config = dict(
    model='contrastive image-text model',
    image_size=64,
    crop_scale_min=1,
    text_encoder_layers=6,
    text_encoder_norm_position='pre',
    text_encoder_head_dim=64,
    text_encoder_parallel_block=False,
    text_encoder_positions='rope',
    optimizer='normuon',
    nesterov=True,
    batch_size=256,
    epochs=8.6,
    lr_schedule='linear',
    adamw_weight_decay_other_params=0.05,
)
Rows from block 2 of the image encoder of a small contrastive image-text model, named by matrix and row number. Rows with one number belong to one neuron. Each number is 500 + 25 x the weight over its row's rms, rounded and kept within 0 to 999. All counts start at 0. Numbers have three digits each. After the name is the row's rms in percent of the matrix's.
After each neuron's rows are labels from the 100 images, of 14848, where the neuron reaches its highest value: "patch colour" is the nearest of a few named colours to the mean colour under the peak; "strongest on" is what is common among them. Only what is clearly more common there than usual is listed. The data: regions of photos with short descriptions (Visual Genome). In brackets: how many of the 100.
# fc1: MLP up (encoder.blocks.2.mlp.fc1.weight, 768x384), inputs 192-383
# fc2: MLP down (encoder.blocks.2.mlp.fc2.weight, 384x768, transposed), outputs 192-383

fc1.545 103:491516502537452467549480502512492528492474513493522521471510517542464476558521479508501489557503508502515482501492522536494480499478495532478470480536476514502539501491486500504516524514432548513525500480522523497516471484421489517492516483447467423497485504522469520538518493503482479496490453512501518514496481535546480461480472482508504496500477508518489467501491485468463485503526482494525511515529491504442479458475497493503520482487510514516541513460479473531504506491514478482507535512517505500492520510537471500554519459494525505501511549496494525525499466499499540540
fc2.545 093:539514508516539474503479518465506520507502494495501513472480489466441506524466511461493507524487488498517531505471493491513516533526503545512544514488512486471468528519525497522462519538548482500540542510497484507488485516486535541495520495466509439464505494538465492575505523520483505492485508511505503475535489558544502486485524491519515511535529486505480506518479509542509517498518511463522507496514481490497492519542497479460506510495481512498487475501516491508475485541486514473496473536533515531519469512455499506571467551552506486474504463471493503500500548460459519505
patch colour: black (77)
strongest on: text has "man" (28)

fc1.287 097:508481523485436448468493504527464505489514468482499487516486511490499421495509494491476495513503535519497524479515475512511535540480503492492565547522482522492524505468516524527511500448490486527494462464483455499497480422514504493513495510493520490502499506499522519498502494457521468533493505493481540528475455529529474474489498463478490497519513500532524447479526572471467532506505503499487466477490519490494539511453524488480505480503512524533475516538579515486475480514446475535508531516503489500521562482531521501480506507517505511539552498508453477539472521498510456549
fc2.287 154:509514491517488482510495460549514496521516542506538493485537479516528468493502540509488505453513531517494527497510473481500506466509490496456513573506506485506571532510483480490458492481480524537486503488493506483514493536474466523509493506509540484505472518510494480484512492524500531493551519542511485458521456474509479470518469478495503446499534514499479501502515514514525509469486530502526471517474507489527480512510448492513518502491539479499524499542485467484466481543528483531469485512499455470501496502554454487503508485475495506519464522490479487547476447488542449499
patch colour: green (36); black (28)
strongest on: text has "green" (25)

fc1.279 100:482523505486495468466532490492488496518468506464499510479463487490535514462515457479503506519539511491512505492451516518501470543514493464476508477500496495477536529507517496505517508509483513507521504461502521510507447482503500531508489496518549526483530544537471521492446540465501489505491482494458548502496487518490542468465483535529494478531513525510532450502476495505518570486476507502493541515508492481495486501520504516489487492510510521499515525528549468491503474552510492522503509528475481504477504456497456483506492501555473548488490481491486510526516512517516478530
fc2.279 142:485460478485533512515508486455504516485437506489474458473507498477466427494507467498505492504489477484520521517477532521495477505494499514503502454540484492514506495529513487481483476506518548516537513478462529504526546519499487485536530503487504499550512544481518497475517526502519472494533494474474487524521451461501510481493473497477505468500467510507479480512494517516493562555526467469495514504521506518512489533469475507491463524486513471521489502519528471500538449472509543486488534529452530515504499509486508520505506503534489488523510512480526494494502515506461521483
patch colour: green (45)
strongest on: text has "green" (27)

fc1.386 102:502496525491547496515485503484470513498508482465482508481459497509529556499470441473504493483487524539512516537497505502485513526489491532494487494519516512470517511472523533553496482497536453525480493474527503495512479540470527470512505441483506505510525489488456501505515492467518515496488494491479488507526503528461509528530523525477454457508495476463524480513501525570537493486466484512495534491490453525528534446488518474518518500485514500517495488561533523490537527511506490499478493515494512484516492491486474531494524491500481514451478485505531461493530512526479513455
fc2.386 152:551495482542522479486499482489498431503454468466534508467496491556466492501495492509504514519463490531514526522522524486479553417510531500544487480478496475507512499521497487503478514523490522502491527518505507490493540493485510504504501510494504522478517512517529492495507497482435498517466495550473514503512542497483499506480499499520495475494480508490503472479493499543492504446550504523498473540491534501492516525481521541505499520465514509503508538480496464502489545539495488520467519490497499433521500479485496484506508520513466526522473497494473492483516488501466519483
patch colour: blue (69); cyan (30)
strongest on: text has "blue" (34)

fc1.417 086:510505531523510480531536527508496500497509503522549529527513522509478515519497494524484490492499527515494518509460510510529487507518521513463478513525498494477511477517501516511526461489486502503541497476511530509500458408463504470503520490509499503473493494461499490497492496477552450527403481527472486535474468509505472432579459461512473496533535533515526526513504493494549523542514502487465510490517487500549519492494562474532488479517531496504512503498532464499480491509488522519471491498476482481519542469536494474523509504520483529511511485489496500490519500473511492494
fc2.417 121:522470471525486508480495511488527496482524475495515476502475521531495493522491523511487523504503517489504497483498478532537517506499525528449493499483516500499512528482507457467486468509517489478506518516467451452491544486485474480472500500482499500520468528487478505508515530461538529506554529484462508483517538495495503485489495532471490506488468479503496536476518481483510472518464539499485459484492516488520517524509525511502487531460518517496507466507497486500508476532467496523481488487462476434526490560471467508492505504508509533477462509487501529472517484506507460516
patch colour: green (71)
strongest on: text has "green" (29)

fc1.354 101:509500523487468488506511495520497474491531542489474496498532518509492487478523487505497527473520477524459517488495498525515507496529521502524460506553477509485504538474479545493500506520440470534519482542488512512563499494506482498499509522520519513526514507515507525477491508510510496479478511461465494472520482543499531508513529447501518493469482452490490484475498516483503501548479505505485521484498488481468511537539478483484539497503518518480520515504492478491479511513548531465472513500491505507513475462477449446521490455502542531516512482472509526457511495484494474524
fc2.354 104:492480523523509481466490514448435451499491518504509487499483497499527533483517492498510536463506494496477538492478518472498479497497526498448474545487493483481536461530536460527538547502552500547529484486444527494487455511478500475515535471501480495475477513518506514475503511508454466464556493492470475522503485504525497467501514505476544527500489468481480493503511526523492498498511489529460470516486537502489542504500525486493489483470469471521484487464509438477487555492488474455457514468507500509507450519507517512448513479516509479511536538438491481490539462491508520457
patch colour: black (54)
strongest on: text has "red" (29)

fc1.441 108:497491514476502499537493476535499526510519506486482454520484526522506472497486463513519496527489483462502475523517502485529464539472460495485502497467490526464500501461509513566493512450523471508517516452496515512521488506505508503454537495504510463506494517497548498457499484477568521515506483506470500501551466534515497522504531490540457536507528485473503476528514493536507488499520474522457463469497483509494480453475513487502540484495518490482530518533525513498486499545521492510498528474515511508493538479545513509497543523498490552445469489486518490539470463492516476493
fc2.441 142:476487459545498470484474523463527552492463502468503561490481486514521471505461479518530508503504442503477482492497489481512485475524501527507527463519503490490507508460495512550440483486484488473535499524484527511470493548520547470486520493489491526495533492525529481530487507515495493482501501488505496493532501485449526478509485500485497517526494491465525468524445497514494494489483507476511564488505479504498507522509504491460513492520480481504509530487469516489517492514520518459506519493509513468528504532496489501521510516545467472490463519493491495492501524484503450487
patch colour: green (44); cyan (28)
strongest on: text has "green" (30)

fc1.294 098:523520559482530520478464438461467464461499479477508466492544509528479513476506483488533491515535529482514512458523502510485496518483496506519491508458519478498552443512529525563541471489507501515471548458537484479489488497475511501541497455485499488516498485457477535513491493484484506505491480480510522524495511537494512500500524497441471510506546535492482502504419500482507501502472526532512506493487490491481498458558415518484530493471513540542492471492513513496495528521477473517518508518543475491519503507502500532472516506458486507473541508493514515481480542538511463472
fc2.294 112:521506543521481526492506512507490532506498475466494502494460509522480528494489483506476490501494509511513551457531523484499532476544543477506505523477499515493461501507500455423489524515459483500523465527506526539473527508455459462522525521483516473522486507464495457545550519505473548502517497495486491497486505522492480491489460522496529488473478531508516485481496472497471474488524517500545486515537493477505510513529559471532539499492535535502529536519485533499481499477517537518525500513540494525506490466543494491503509493489568483473489461532536504475478459461498481509
patch colour: blue (46)
strongest on: text has "blue" (27)