A small contrastive image-text model, trained from scratch: text encoder activation gelu, 6800 steps.
Rows from block 5 of the image encoder of a small contrastive image-text model, named by matrix and row number. Rows with one number belong to one neuron. Each number is 200 + 40 x the weight over its row's rms, rounded and kept within 0 to 999. All counts start at 0.
After each neuron's rows are labels from the 100 images, of 14848, where the neuron reaches its highest value: "responds to" is what is common among them. Only what is clearly more common there than usual is listed. The data: regions of photos with short descriptions (Visual Genome). In brackets: how many of the 100, against the usual share in percent.
# fc1: MLP up (encoder.blocks.5.mlp.fc1.weight, 768x384), inputs 0-76
# fc2: MLP down (encoder.blocks.5.mlp.fc2.weight, 384x768, transposed), outputs 0-76

fc1.485,195,232,149,203,201,181,139,194,237,194,163,225,186,113,237,172,226,121,221,174,139,222,266,217,187,175,212,193,184,242,185,249,228,194,215,206,196,156,229,172,144,216,210,282,138,210,187,175,172,181,131,175,171,198,221,241,159,258,175,235,234,166,136,182,270,129,148,132,175,164,197,240,188,259,143,255,175
fc2.485,175,130,233,225,154,202,261,195,256,161,161,222,219,214,194,247,209,224,254,165,151,203,157,232,302,295,211,175,274,234,208,207,175,163,129,210,224,135,195,129,135,187,222,247,283,170,205,179,113,142,195,222,209,177,241,198,254,185,228,206,141,197,235,196,228,238,292,138,152,124,225,180,127,230,170,205,203
responds to: text has "man" (29 vs 8.2)

fc1.732,200,226,250,184,211,107,230,237,131,227,153,150,197,201,185,203,174,173,158,208,232,202,231,234,215,235,251,235,234,208,226,152,127,267,164,198,160,153,162,177,196,152,213,196,173,169,194,365,217,209,213,204,198,169,214,178,153,263,221,172,224,246,156,250,272,206,187,251,176,196,197,172,229,200,272,275,184
fc2.732,249,175,154,210,170,215,216,213,191,246,220,199,192,172,176,154,252,237,232,228,218,216,107,190,185,191,228,161,117,212,163,124,159,192,163,243,152,211,238,220,190,200,173,231,244,162,157,180,265,190,264,272,235,201,210,220,217,192,253,232,251,193,249,200,242,231,192,244,169,239,221,213,166,179,162,208,138
responds to: text has "man" (27 vs 8.2)

fc1.240,218,182,221,163,242,221,220,248,217,225,199,158,205,231,203,252,255,239,162,199,312,155,208,138,249,228,221,227,209,201,192,199,185,274,164,171,201,202,214,229,180,243,203,167,161,226,219,210,149,140,208,150,226,228,298,185,231,264,265,201,207,175,170,212,271,155,200,218,212,201,187,184,222,193,142,182,216
fc2.240,170,198,173,174,212,180,233,194,165,184,239,223,176,195,224,268,204,158,184,244,206,209,219,194,220,165,271,166,200,192,166,166,237,197,138,163,228,215,121,152,197,163,217,196,215,220,155,218,193,210,136,250,218,137,201,200,260,207,202,193,147,269,201,222,133,277,158,249,270,257,217,216,151,236,204,251,238
responds to: text has "man" (25 vs 8.2)

fc1.567,225,246,142,274,340,295,249,187,142,179,209,200,289,197,254,121,131,263,158,198,227,173,279,257,171,236,243,182,213,117,149,189,207,218,177,198,181,246,214,201,211,232,178,204,120,117,219,211,215,233,178,218,215,185,200,121,142,207,244,230,188,230,216,127,280,202,179,181,248,203,191,212,143,163,179,130,209
fc2.567,127,165,206,241,88,228,160,225,87,223,170,219,192,253,223,167,166,185,214,177,138,168,201,208,190,153,149,169,136,209,169,226,224,186,159,241,182,240,169,201,214,197,161,249,182,196,131,194,182,216,171,233,175,240,228,202,204,199,144,189,236,180,178,270,261,176,201,214,179,194,246,194,189,153,193,149,250
responds to: text has "white" (30 vs 11.5)

fc1.124,145,223,185,190,168,198,231,222,202,241,214,244,194,187,144,198,206,216,197,142,203,237,267,176,183,219,227,195,199,386,163,172,216,222,169,193,245,204,210,226,174,212,197,199,275,215,211,193,233,193,134,233,183,68,264,227,222,277,184,188,180,203,214,213,137,228,155,229,210,221,189,191,223,202,248,210,212
fc2.124,129,223,264,178,204,154,183,262,251,141,213,167,204,181,236,234,155,218,166,199,233,222,165,182,255,243,100,216,219,188,119,215,236,242,170,253,186,194,235,204,261,175,243,235,132,254,264,145,294,171,232,137,200,267,271,135,269,251,171,155,209,228,185,225,163,229,200,244,201,198,179,246,221,235,144,210,213
responds to: text has "man" (25 vs 8.2)

fc1.710,199,143,178,183,243,144,200,179,197,280,234,231,164,220,140,142,119,251,250,192,216,168,302,142,134,246,208,244,176,136,237,201,184,94,190,157,221,206,202,207,210,171,159,149,172,103,212,202,201,163,240,239,242,183,170,154,188,234,221,150,246,272,192,235,209,197,247,171,200,237,214,139,164,191,119,204,235
fc2.710,174,212,197,153,206,157,248,223,185,191,210,256,112,186,205,208,183,228,143,184,205,187,199,267,280,203,238,260,139,139,181,208,232,200,215,215,259,138,214,191,156,284,231,238,203,146,114,201,264,171,196,220,183,201,134,236,182,174,162,234,218,173,272,138,195,248,204,243,245,249,225,213,195,224,179,270,126
responds to: text has "man" (26 vs 8.2)

fc1.560,237,222,200,228,129,132,209,170,156,174,161,172,199,220,202,197,251,176,260,172,146,190,248,199,154,189,225,240,205,126,244,193,191,210,153,211,226,181,177,219,240,157,230,175,135,138,230,272,191,232,220,215,169,237,209,258,257,130,230,264,225,177,174,231,245,186,235,218,194,171,191,217,177,165,126,168,187
fc2.560,246,220,269,186,176,135,256,135,166,196,222,202,131,240,192,213,215,218,245,222,238,193,106,216,167,230,199,140,239,182,258,197,184,188,196,202,225,177,226,222,152,178,184,195,260,182,215,133,222,180,240,165,212,135,202,208,261,225,253,219,160,235,218,116,195,192,213,295,197,254,297,155,134,221,150,117,199
responds to: text has "blue" (30 vs 5)

fc1.343,227,217,229,239,164,153,260,222,201,183,206,194,211,218,204,201,215,124,204,172,250,151,223,196,234,224,171,255,214,254,181,229,258,179,273,229,241,310,182,230,192,164,163,146,193,135,206,266,225,169,135,239,219,218,253,138,204,200,226,184,211,238,163,185,173,207,220,137,168,145,252,198,172,149,174,222,214
fc2.343,193,245,165,213,259,265,236,163,195,186,285,194,192,253,184,206,185,212,232,108,183,266,163,206,215,279,237,216,155,195,175,181,209,126,139,190,143,211,204,220,207,232,126,228,171,227,178,150,191,235,238,259,227,188,196,272,259,93,218,199,207,209,260,182,179,230,202,192,194,160,158,235,199,179,210,243,257
responds to: text has "man" (47 vs 8.2)

fc1.159,210,235,178,272,254,136,229,194,178,159,234,158,193,239,190,179,207,178,162,230,220,232,168,243,271,119,163,199,210,159,175,180,137,164,257,264,154,169,163,112,178,199,227,226,178,224,130,218,196,213,194,239,224,189,191,236,134,262,149,241,226,254,220,185,201,123,201,151,160,208,210,254,227,204,163,148,159
fc2.159,170,187,231,181,234,242,202,191,162,245,305,210,168,193,205,261,191,203,172,194,206,197,241,262,177,247,231,191,211,232,187,177,272,237,181,217,165,216,186,223,193,188,156,219,202,158,271,270,164,207,254,272,166,207,232,235,235,115,218,227,123,231,212,201,209,158,293,218,268,211,254,209,184,252,219,264,210
responds to: text has "man" (28 vs 8.2)

fc1.248,177,173,202,153,204,239,158,164,220,213,168,229,182,148,108,246,139,171,257,179,238,74,239,193,137,193,197,252,243,210,179,284,288,267,213,168,248,173,239,230,154,218,177,164,221,175,188,243,160,124,267,181,137,187,292,93,227,179,298,173,222,169,254,215,201,132,229,196,211,187,205,145,167,178,241,242,220
fc2.248,194,245,280,290,265,122,228,206,227,196,256,204,205,226,194,213,133,203,195,238,150,214,194,282,219,263,221,235,209,257,212,280,194,232,154,224,169,188,239,229,156,211,218,141,219,159,222,214,225,180,184,203,176,157,201,219,181,195,186,228,188,242,231,148,154,215,221,219,216,229,160,233,144,206,220,242,192
responds to: text has "man" (30 vs 8.2)

fc1.259,270,243,211,184,144,183,131,223,195,204,206,261,218,241,181,128,194,257,170,171,193,228,286,190,153,162,280,187,234,168,229,185,224,240,244,239,211,168,177,200,147,128,119,159,254,231,172,174,211,210,208,167,175,162,213,220,245,177,169,209,209,202,216,230,170,155,227,187,194,247,201,252,190,239,177,236,163
fc2.259,254,176,203,205,174,185,185,219,162,234,194,183,224,184,145,219,115,172,219,175,147,271,238,120,177,128,203,150,205,202,126,222,277,219,142,199,157,200,249,163,194,221,132,234,175,131,288,188,245,215,230,144,141,186,149,250,184,156,215,231,210,178,169,196,247,164,209,261,230,274,142,181,156,193,209,248,209
responds to: text has "red" (25 vs 4.2)

fc1.459,209,193,116,214,158,174,236,217,234,234,164,216,176,161,151,221,234,215,119,194,254,229,212,191,190,189,138,207,115,129,219,293,184,215,107,253,182,214,133,236,143,189,80,165,198,139,226,207,194,219,243,145,256,146,212,186,150,209,204,196,235,139,241,239,232,195,194,183,160,182,208,193,222,255,251,263,238
fc2.459,264,216,233,189,275,184,157,201,186,236,275,191,207,153,131,181,154,139,227,192,123,191,218,94,102,240,259,187,125,163,209,194,127,215,222,197,201,296,131,224,174,182,159,172,161,195,177,240,192,206,164,240,270,226,227,188,227,133,192,205,189,220,176,193,269,224,226,218,209,200,278,128,137,141,234,226,155
responds to: text has "man" (25 vs 8.2)

fc1.716,224,160,183,215,174,234,247,205,211,203,191,214,249,255,158,204,145,244,201,226,165,165,141,137,238,254,186,215,268,239,195,270,216,222,203,154,183,214,245,262,236,148,158,174,228,166,307,157,196,207,53,239,197,164,166,156,174,204,224,238,244,138,224,267,197,135,251,203,166,141,210,260,173,162,244,184,191
fc2.716,168,182,212,137,201,257,251,116,211,127,228,159,148,237,151,274,186,182,158,183,180,160,147,243,197,204,231,162,264,208,221,211,176,225,281,223,202,220,218,211,210,213,180,270,272,216,276,178,161,211,202,192,199,225,131,223,233,255,116,228,184,192,143,211,215,228,164,144,253,211,201,201,244,246,191,186,243
responds to: text has "red" (26 vs 4.2)

fc1.257,226,270,189,126,175,295,287,150,182,148,215,186,176,269,232,172,220,166,217,190,168,156,231,236,202,218,212,113,220,285,167,200,192,259,210,161,243,240,223,250,186,242,218,159,163,241,143,182,176,167,246,185,166,247,193,115,206,171,264,197,104,152,147,247,174,147,146,276,210,199,234,229,151,143,175,209,162
fc2.257,200,150,136,281,224,208,136,197,157,185,189,164,138,218,177,163,152,191,197,229,249,101,152,179,216,208,202,134,267,263,156,102,224,246,176,268,181,155,193,292,286,229,170,164,254,145,215,196,281,256,205,219,192,178,134,155,189,140,145,186,186,239,259,137,233,196,232,203,242,228,213,207,239,153,131,197,212
responds to: text has "red" (26 vs 4.2)

fc1.522,247,188,189,212,142,113,177,244,167,147,117,236,179,197,203,209,243,257,171,219,217,235,294,153,171,190,205,262,234,204,228,198,196,255,157,76,217,185,218,254,186,192,231,146,197,203,174,150,328,173,126,170,248,112,225,210,196,219,286,244,243,198,193,183,222,332,226,246,188,209,187,224,215,258,171,222,240
fc2.522,250,234,193,185,208,185,233,206,176,100,189,199,237,244,189,248,191,138,301,220,177,181,243,135,230,224,173,213,206,284,192,170,263,146,201,225,296,136,268,159,211,212,197,289,238,176,216,216,252,143,244,209,225,202,211,240,214,192,181,231,191,301,196,199,183,126,174,250,239,182,177,143,187,189,215,257,178
responds to: text has "man" (30 vs 8.2)

fc1.626,293,150,202,144,243,244,232,152,162,186,236,252,283,169,140,236,178,267,198,275,175,291,154,159,126,123,170,197,158,186,201,275,232,235,196,216,174,166,182,206,164,132,216,234,192,197,194,163,119,173,189,196,197,211,240,183,214,228,198,233,202,192,216,239,190,153,247,185,190,217,155,209,233,187,228,190,196
fc2.626,248,206,254,228,215,204,248,286,145,128,254,234,179,151,180,197,202,206,270,242,208,214,273,185,186,242,250,227,212,177,149,169,240,293,126,179,194,204,190,184,215,230,232,206,168,194,210,196,149,163,237,208,205,194,201,187,178,178,184,293,183,254,166,222,192,180,161,237,328,200,131,290,190,285,214,159,192
responds to: text has "man" (34 vs 8.2)