{
  "encoder_arch": "convnext",
  "model": "contrastive image-text model",
  "dataset": "regions of photos with short descriptions (Visual Genome)",
  "train_examples": 203450,
  "image_size": 64,
  "crop_scale_min": 1,
  "horizontal_flip": true,
  "translate": 0.06,
  "rotation_deg": 10,
  "color_jitter": 0.1,
  "tokenizer": "word",
  "vocab_size": 6471,
  "loss": "sigmoid",
  "embed_dim": 256,
  "encoder_isotropic": true,
  "encoder_norm": "layernorm",
  "encoder_activation": "silu",
  "encoder_mlp_ratio": 2,
  "encoder_inner_norm": false,
  "encoder_patch_size": [8, 8],
  "encoder_conv_stem": false,
  "encoder_layers": 16,
  "encoder_width": 384,
  "encoder_kernel_size": 3,
  "text_encoder_causal": true,
  "text_encoder_width": 256,
  "text_encoder_layers": 6,
  "text_encoder_norm": "layernorm",
  "text_encoder_norm_position": "pre",
  "text_encoder_activation": "gelu",
  "text_encoder_mlp_ratio": 3,
  "text_encoder_head_dim": 64,
  "text_encoder_fused_qkv": true,
  "text_encoder_bias": "all",
  "text_encoder_qk_norm": false,
  "text_encoder_parallel_block": false,
  "text_encoder_inner_norm": false,
  "text_encoder_positions": "rope",
  "init": "xavier_uniform",
  "residual_init": "none",
  "optimizer": "normuon",
  "muon_scale": "match_rms_adamw",
  "lr": 0.0023,
  "momentum": 0.95,
  "nesterov": true,
  "orthogonalizer": "newton_schulz_5",
  "adamw_lr_other_params": 0.0012,
  "grad_clip": 0.5,
  "steps": 6800,
  "batch_size": 256,
  "epochs": 8.6,
  "lr_schedule": "linear",
  "final_lr_fraction": 0.05,
  "warmup_steps": 200,
  "weight_decay": 0.3,
  "adamw_weight_decay_other_params": 0.05
}
Rows from block 5 of the image encoder of a small contrastive image-text model, named by matrix and row number. Rows with one number belong to one neuron. Each number is 128 + 24 x the weight over its row's rms, rounded and kept within 0 to 255. All counts start at 0. Numbers have three digits each.
After each neuron's rows are labels from the 100 images, of 14848, where the neuron reaches its highest value: "top examples" is what is common among them. Only what is clearly more common there than usual is listed. The data: regions of photos with short descriptions (Visual Genome). In brackets: how many of the 100.
# fc1: MLP up (encoder.blocks.5.mlp.fc1.weight, 768x384), inputs 231-307
# fc2: MLP down (encoder.blocks.5.mlp.fc2.weight, 384x768, transposed), outputs 231-307

fc1.240:145117098133117156167105101098126133150118123160155091132122095143181112114137136094158107140138095089103092143148127119141109112116151100167113087103094104110133140092144108150119131144108130145137115156147136132111145114093134115
fc2.240:152085097100136136142084154165119084167108136124135125142127103170141157115170136116154146140105097093165059110127138098135099148147167140057114083136160091142093126160103119114167148124118074116107142127121122122130108104141123168
top examples: text has "man" (25)

fc1.159:132137110119120097115121106140103097130073129141129170179103091143095140144094115142097092138120133142102115104147122188094124130077121098119153135106115105149157103162137109095169113096110161171132100086159104122129150169144122104
fc2.159:169113120117078110159136166109140121075129155120141177089137121118142122139141138086124119150163113158114153139148129144109130172158140129130156147076150118109137117147158110155138130113104130168137106124138125128138114093141131138
top examples: text has "man" (28)

fc1.459:145122146103141122146137159080118126168115162157120094111090135120140106114070117163138108128142130111114123149139095115160091136110160145128149124107103123061122185080125140162142123110135133138165154149096145131110121122088076122
fc2.459:116153157090114161153142137182105121130105159102124124110123113120105141116144173108130095096120128107170118096144110142148136136117136155126135108141135166124119112121144146183107099138118133098108105092092139109099148133098127122
top examples: text has "man" (25)

fc1.343:138114098112108143120127143108124139143119136111138113115130142101134105174148096136162121118123138079133140134158129114121130121117126136093119134156159115086145127158140165122115144123103139149152133148124091135115138161093128125
fc2.343:137093083131141179103132114129107111104138124117097147120148144131116144113158135123151173162148104122127136114141149112120225165141151148143096132144139115126113140146071149125122115140101124172114117087135079148144109111120140152
top examples: text has "man" (47)

fc1.716:186128125134133147122164159123132125115148149180138152124098133126134136150096112110069116123132090135144171122137094176132130103099081094104145129159160120143107137152116130135125120134132165106081149120132140142126122117101107125
fc2.716:107111085134097137109161084133121113098152134146136105111119130134122092147120121140121094153145122106167106112128122138121131140180086148151151107140100132170140130123158160130159168124108116122137149159114136101174160112176095129
top examples: text has "red" (26)

fc1.567:157124125146119144117150142137151126114132163111155097083126137161126114082129115038127149100137143137147097133148120117123140119118151131149134124154096104100157143122137138143124132099167157060110124108137140153133106124186132119
fc2.567:154112128142162132109165133129135157094156131091132091134132091126113144141065128134150095162129153182120138104082150090147131123103135146136174101136151136128138124111107133160100106126120160117163144125145094131082162110157120137
top examples: text has "white" (30)

fc1.248:130120137121140126093149126100125153077125143100110137118156144091142097139126099071161117135140153084122161153147118102102164120148156107119183132128142121086159144094118143184098129146115097116080153130113089140086154149103094165
fc2.248:111149128124120159151149140153172073092133158115072161102130113101109164162143138124153127120138143185181098133135097137117120121129183139167145164174113125147128100144112126120108123128117150152163150123104140141134128112112102157
top examples: text has "man" (30)

fc1.259:179138126121124095125165121145119138160109146146136126134150102134145122119104150136191123105136149111196158107138138121122144125132178116151172140097120144154147129155132051078163151138092080146140133170169149169134109154107110121
fc2.259:131143139110140142092124117098093163091106084163076138140135167125152128153100116099151080164164134092104161103137101112128124117138136130144111107157147075132156168113141142115130106121139184104129128109099121089111187111113141136
top examples: text has "red" (25)

fc1.560:139127176158139160094086136134100109121120113123125131107069127113108114154150115126122122098114134113133128118155127138127112119094141124147113109118146149130176084080132121118118119115093141102120142118138112138065144127138127132
fc2.560:120146159127127115128148146093150138127105126133142117143084125172196139153132099147100181139108149113149142166133130089125141099171119120130119130130111108144097175134109110162125084147114127096152123109082142120139093142116164149
top examples: text has "blue" (30)

fc1.485:126143103099129106165094142116116103093111152137124122106102138140147175108135150086144099140140179162094118119179141142153112098157134128111151132134134122106155136098103077119133130107135145098110170139118148155115180146135138152
fc2.485:111105143138161131110044136136169156138094144125134113120073114146147128131118118164140112149135130159109129118127124128160157141133133112160109128110074129097135107130121111114124145139100121177146113104138138069090071152108096181
top examples: text has "man" (29)

fc1.257:167117112111123122100094134104136116135145179147141070126147129139125091161114108144128144130131108126120147117096141169138166129111147118165148146072083144133171132123135128154162128131173095128104118128118099141100149147141151135
fc2.257:155093136110115162088074186118165165159144111173127115141130133135080150105147112116103144172134125160103109147153131096113097131144124129122102141088121074127160129119116101125155137123149164165118116125104132123100108126105149118
top examples: text has "red" (26)

fc1.124:154100090125145141177122129112143128121149139119115154137127107124127173150120095130136126148119145106116131146094098112112136114130139139162116070163175125100092091142121105099142167091138092129151095106095162092086154146123134157
fc2.124:104094136108111135112152151129162119151143114136136105124120117116116102151063094126151104165131122086102135146153095123134145114149072154134125165129175124107162122122160082119118135169124138138144095116132127105131102116193138111
top examples: text has "man" (25)

fc1.522:126115110118087140117091127134156128167144074153100183102137157124159103124149120112123140111121130145147162118115123054115128138140129153128126131145118152107090116143128123124128138114105157099130145116130123118116097130100111159
fc2.522:175111115099107140123083129118204137130132109153123082105126119127100122150085124127108162094088157138118155132134141103141094166130132177143169152107109114135132147103128107167104173144099153126147162121138120106141137110141130120
top examples: text has "man" (30)

fc1.710:110131082147176154128147131132140126089123131113159158151142181120137141156139181136173085120121140141091138140118143164140132121146143132105156098106109113118142113176116116145162139154100164125136143134160117154124135166092106155
fc2.710:143119095118127155127097110154125136137163097153154145111088108169174127124145137151134072148141111118142112139106116146162114151124173092146099123111124128094108158137108157156127183108163089145130137143171131181109133127142114131
top examples: text has "man" (26)

fc1.626:137159130150142138173110106157127127123125132134160104134093161089145172083139130144176117127096131138118132120133135087114133134099158072165115104130125121083132132132142139121137095147142116123124135153113035095139156131081107098
fc2.626:104129122136133115148130144135133111191125138114142114145153115142133167128104147120144125132113074124139124153172118122137179126130165182129114122132141130111107117190128153081137094106138130124104119115125127131137125087097109161
top examples: text has "man" (34)

fc1.732:135103108139141123118118137151114110128117119114098156135099108144139130157085129127137179123112139123137146117119104126097136089148136128109119150099126133110160143134089127150098145132145128094127122118165128130077144104112109156
fc2.732:101122185087118117108183132117182097166174126136102133112167077099133135150114142133088140103124100119156124110142094118136086150079151144128116113111085168135107160085154170138127129097162121106147139148100105109133102150149141156
top examples: text has "man" (27)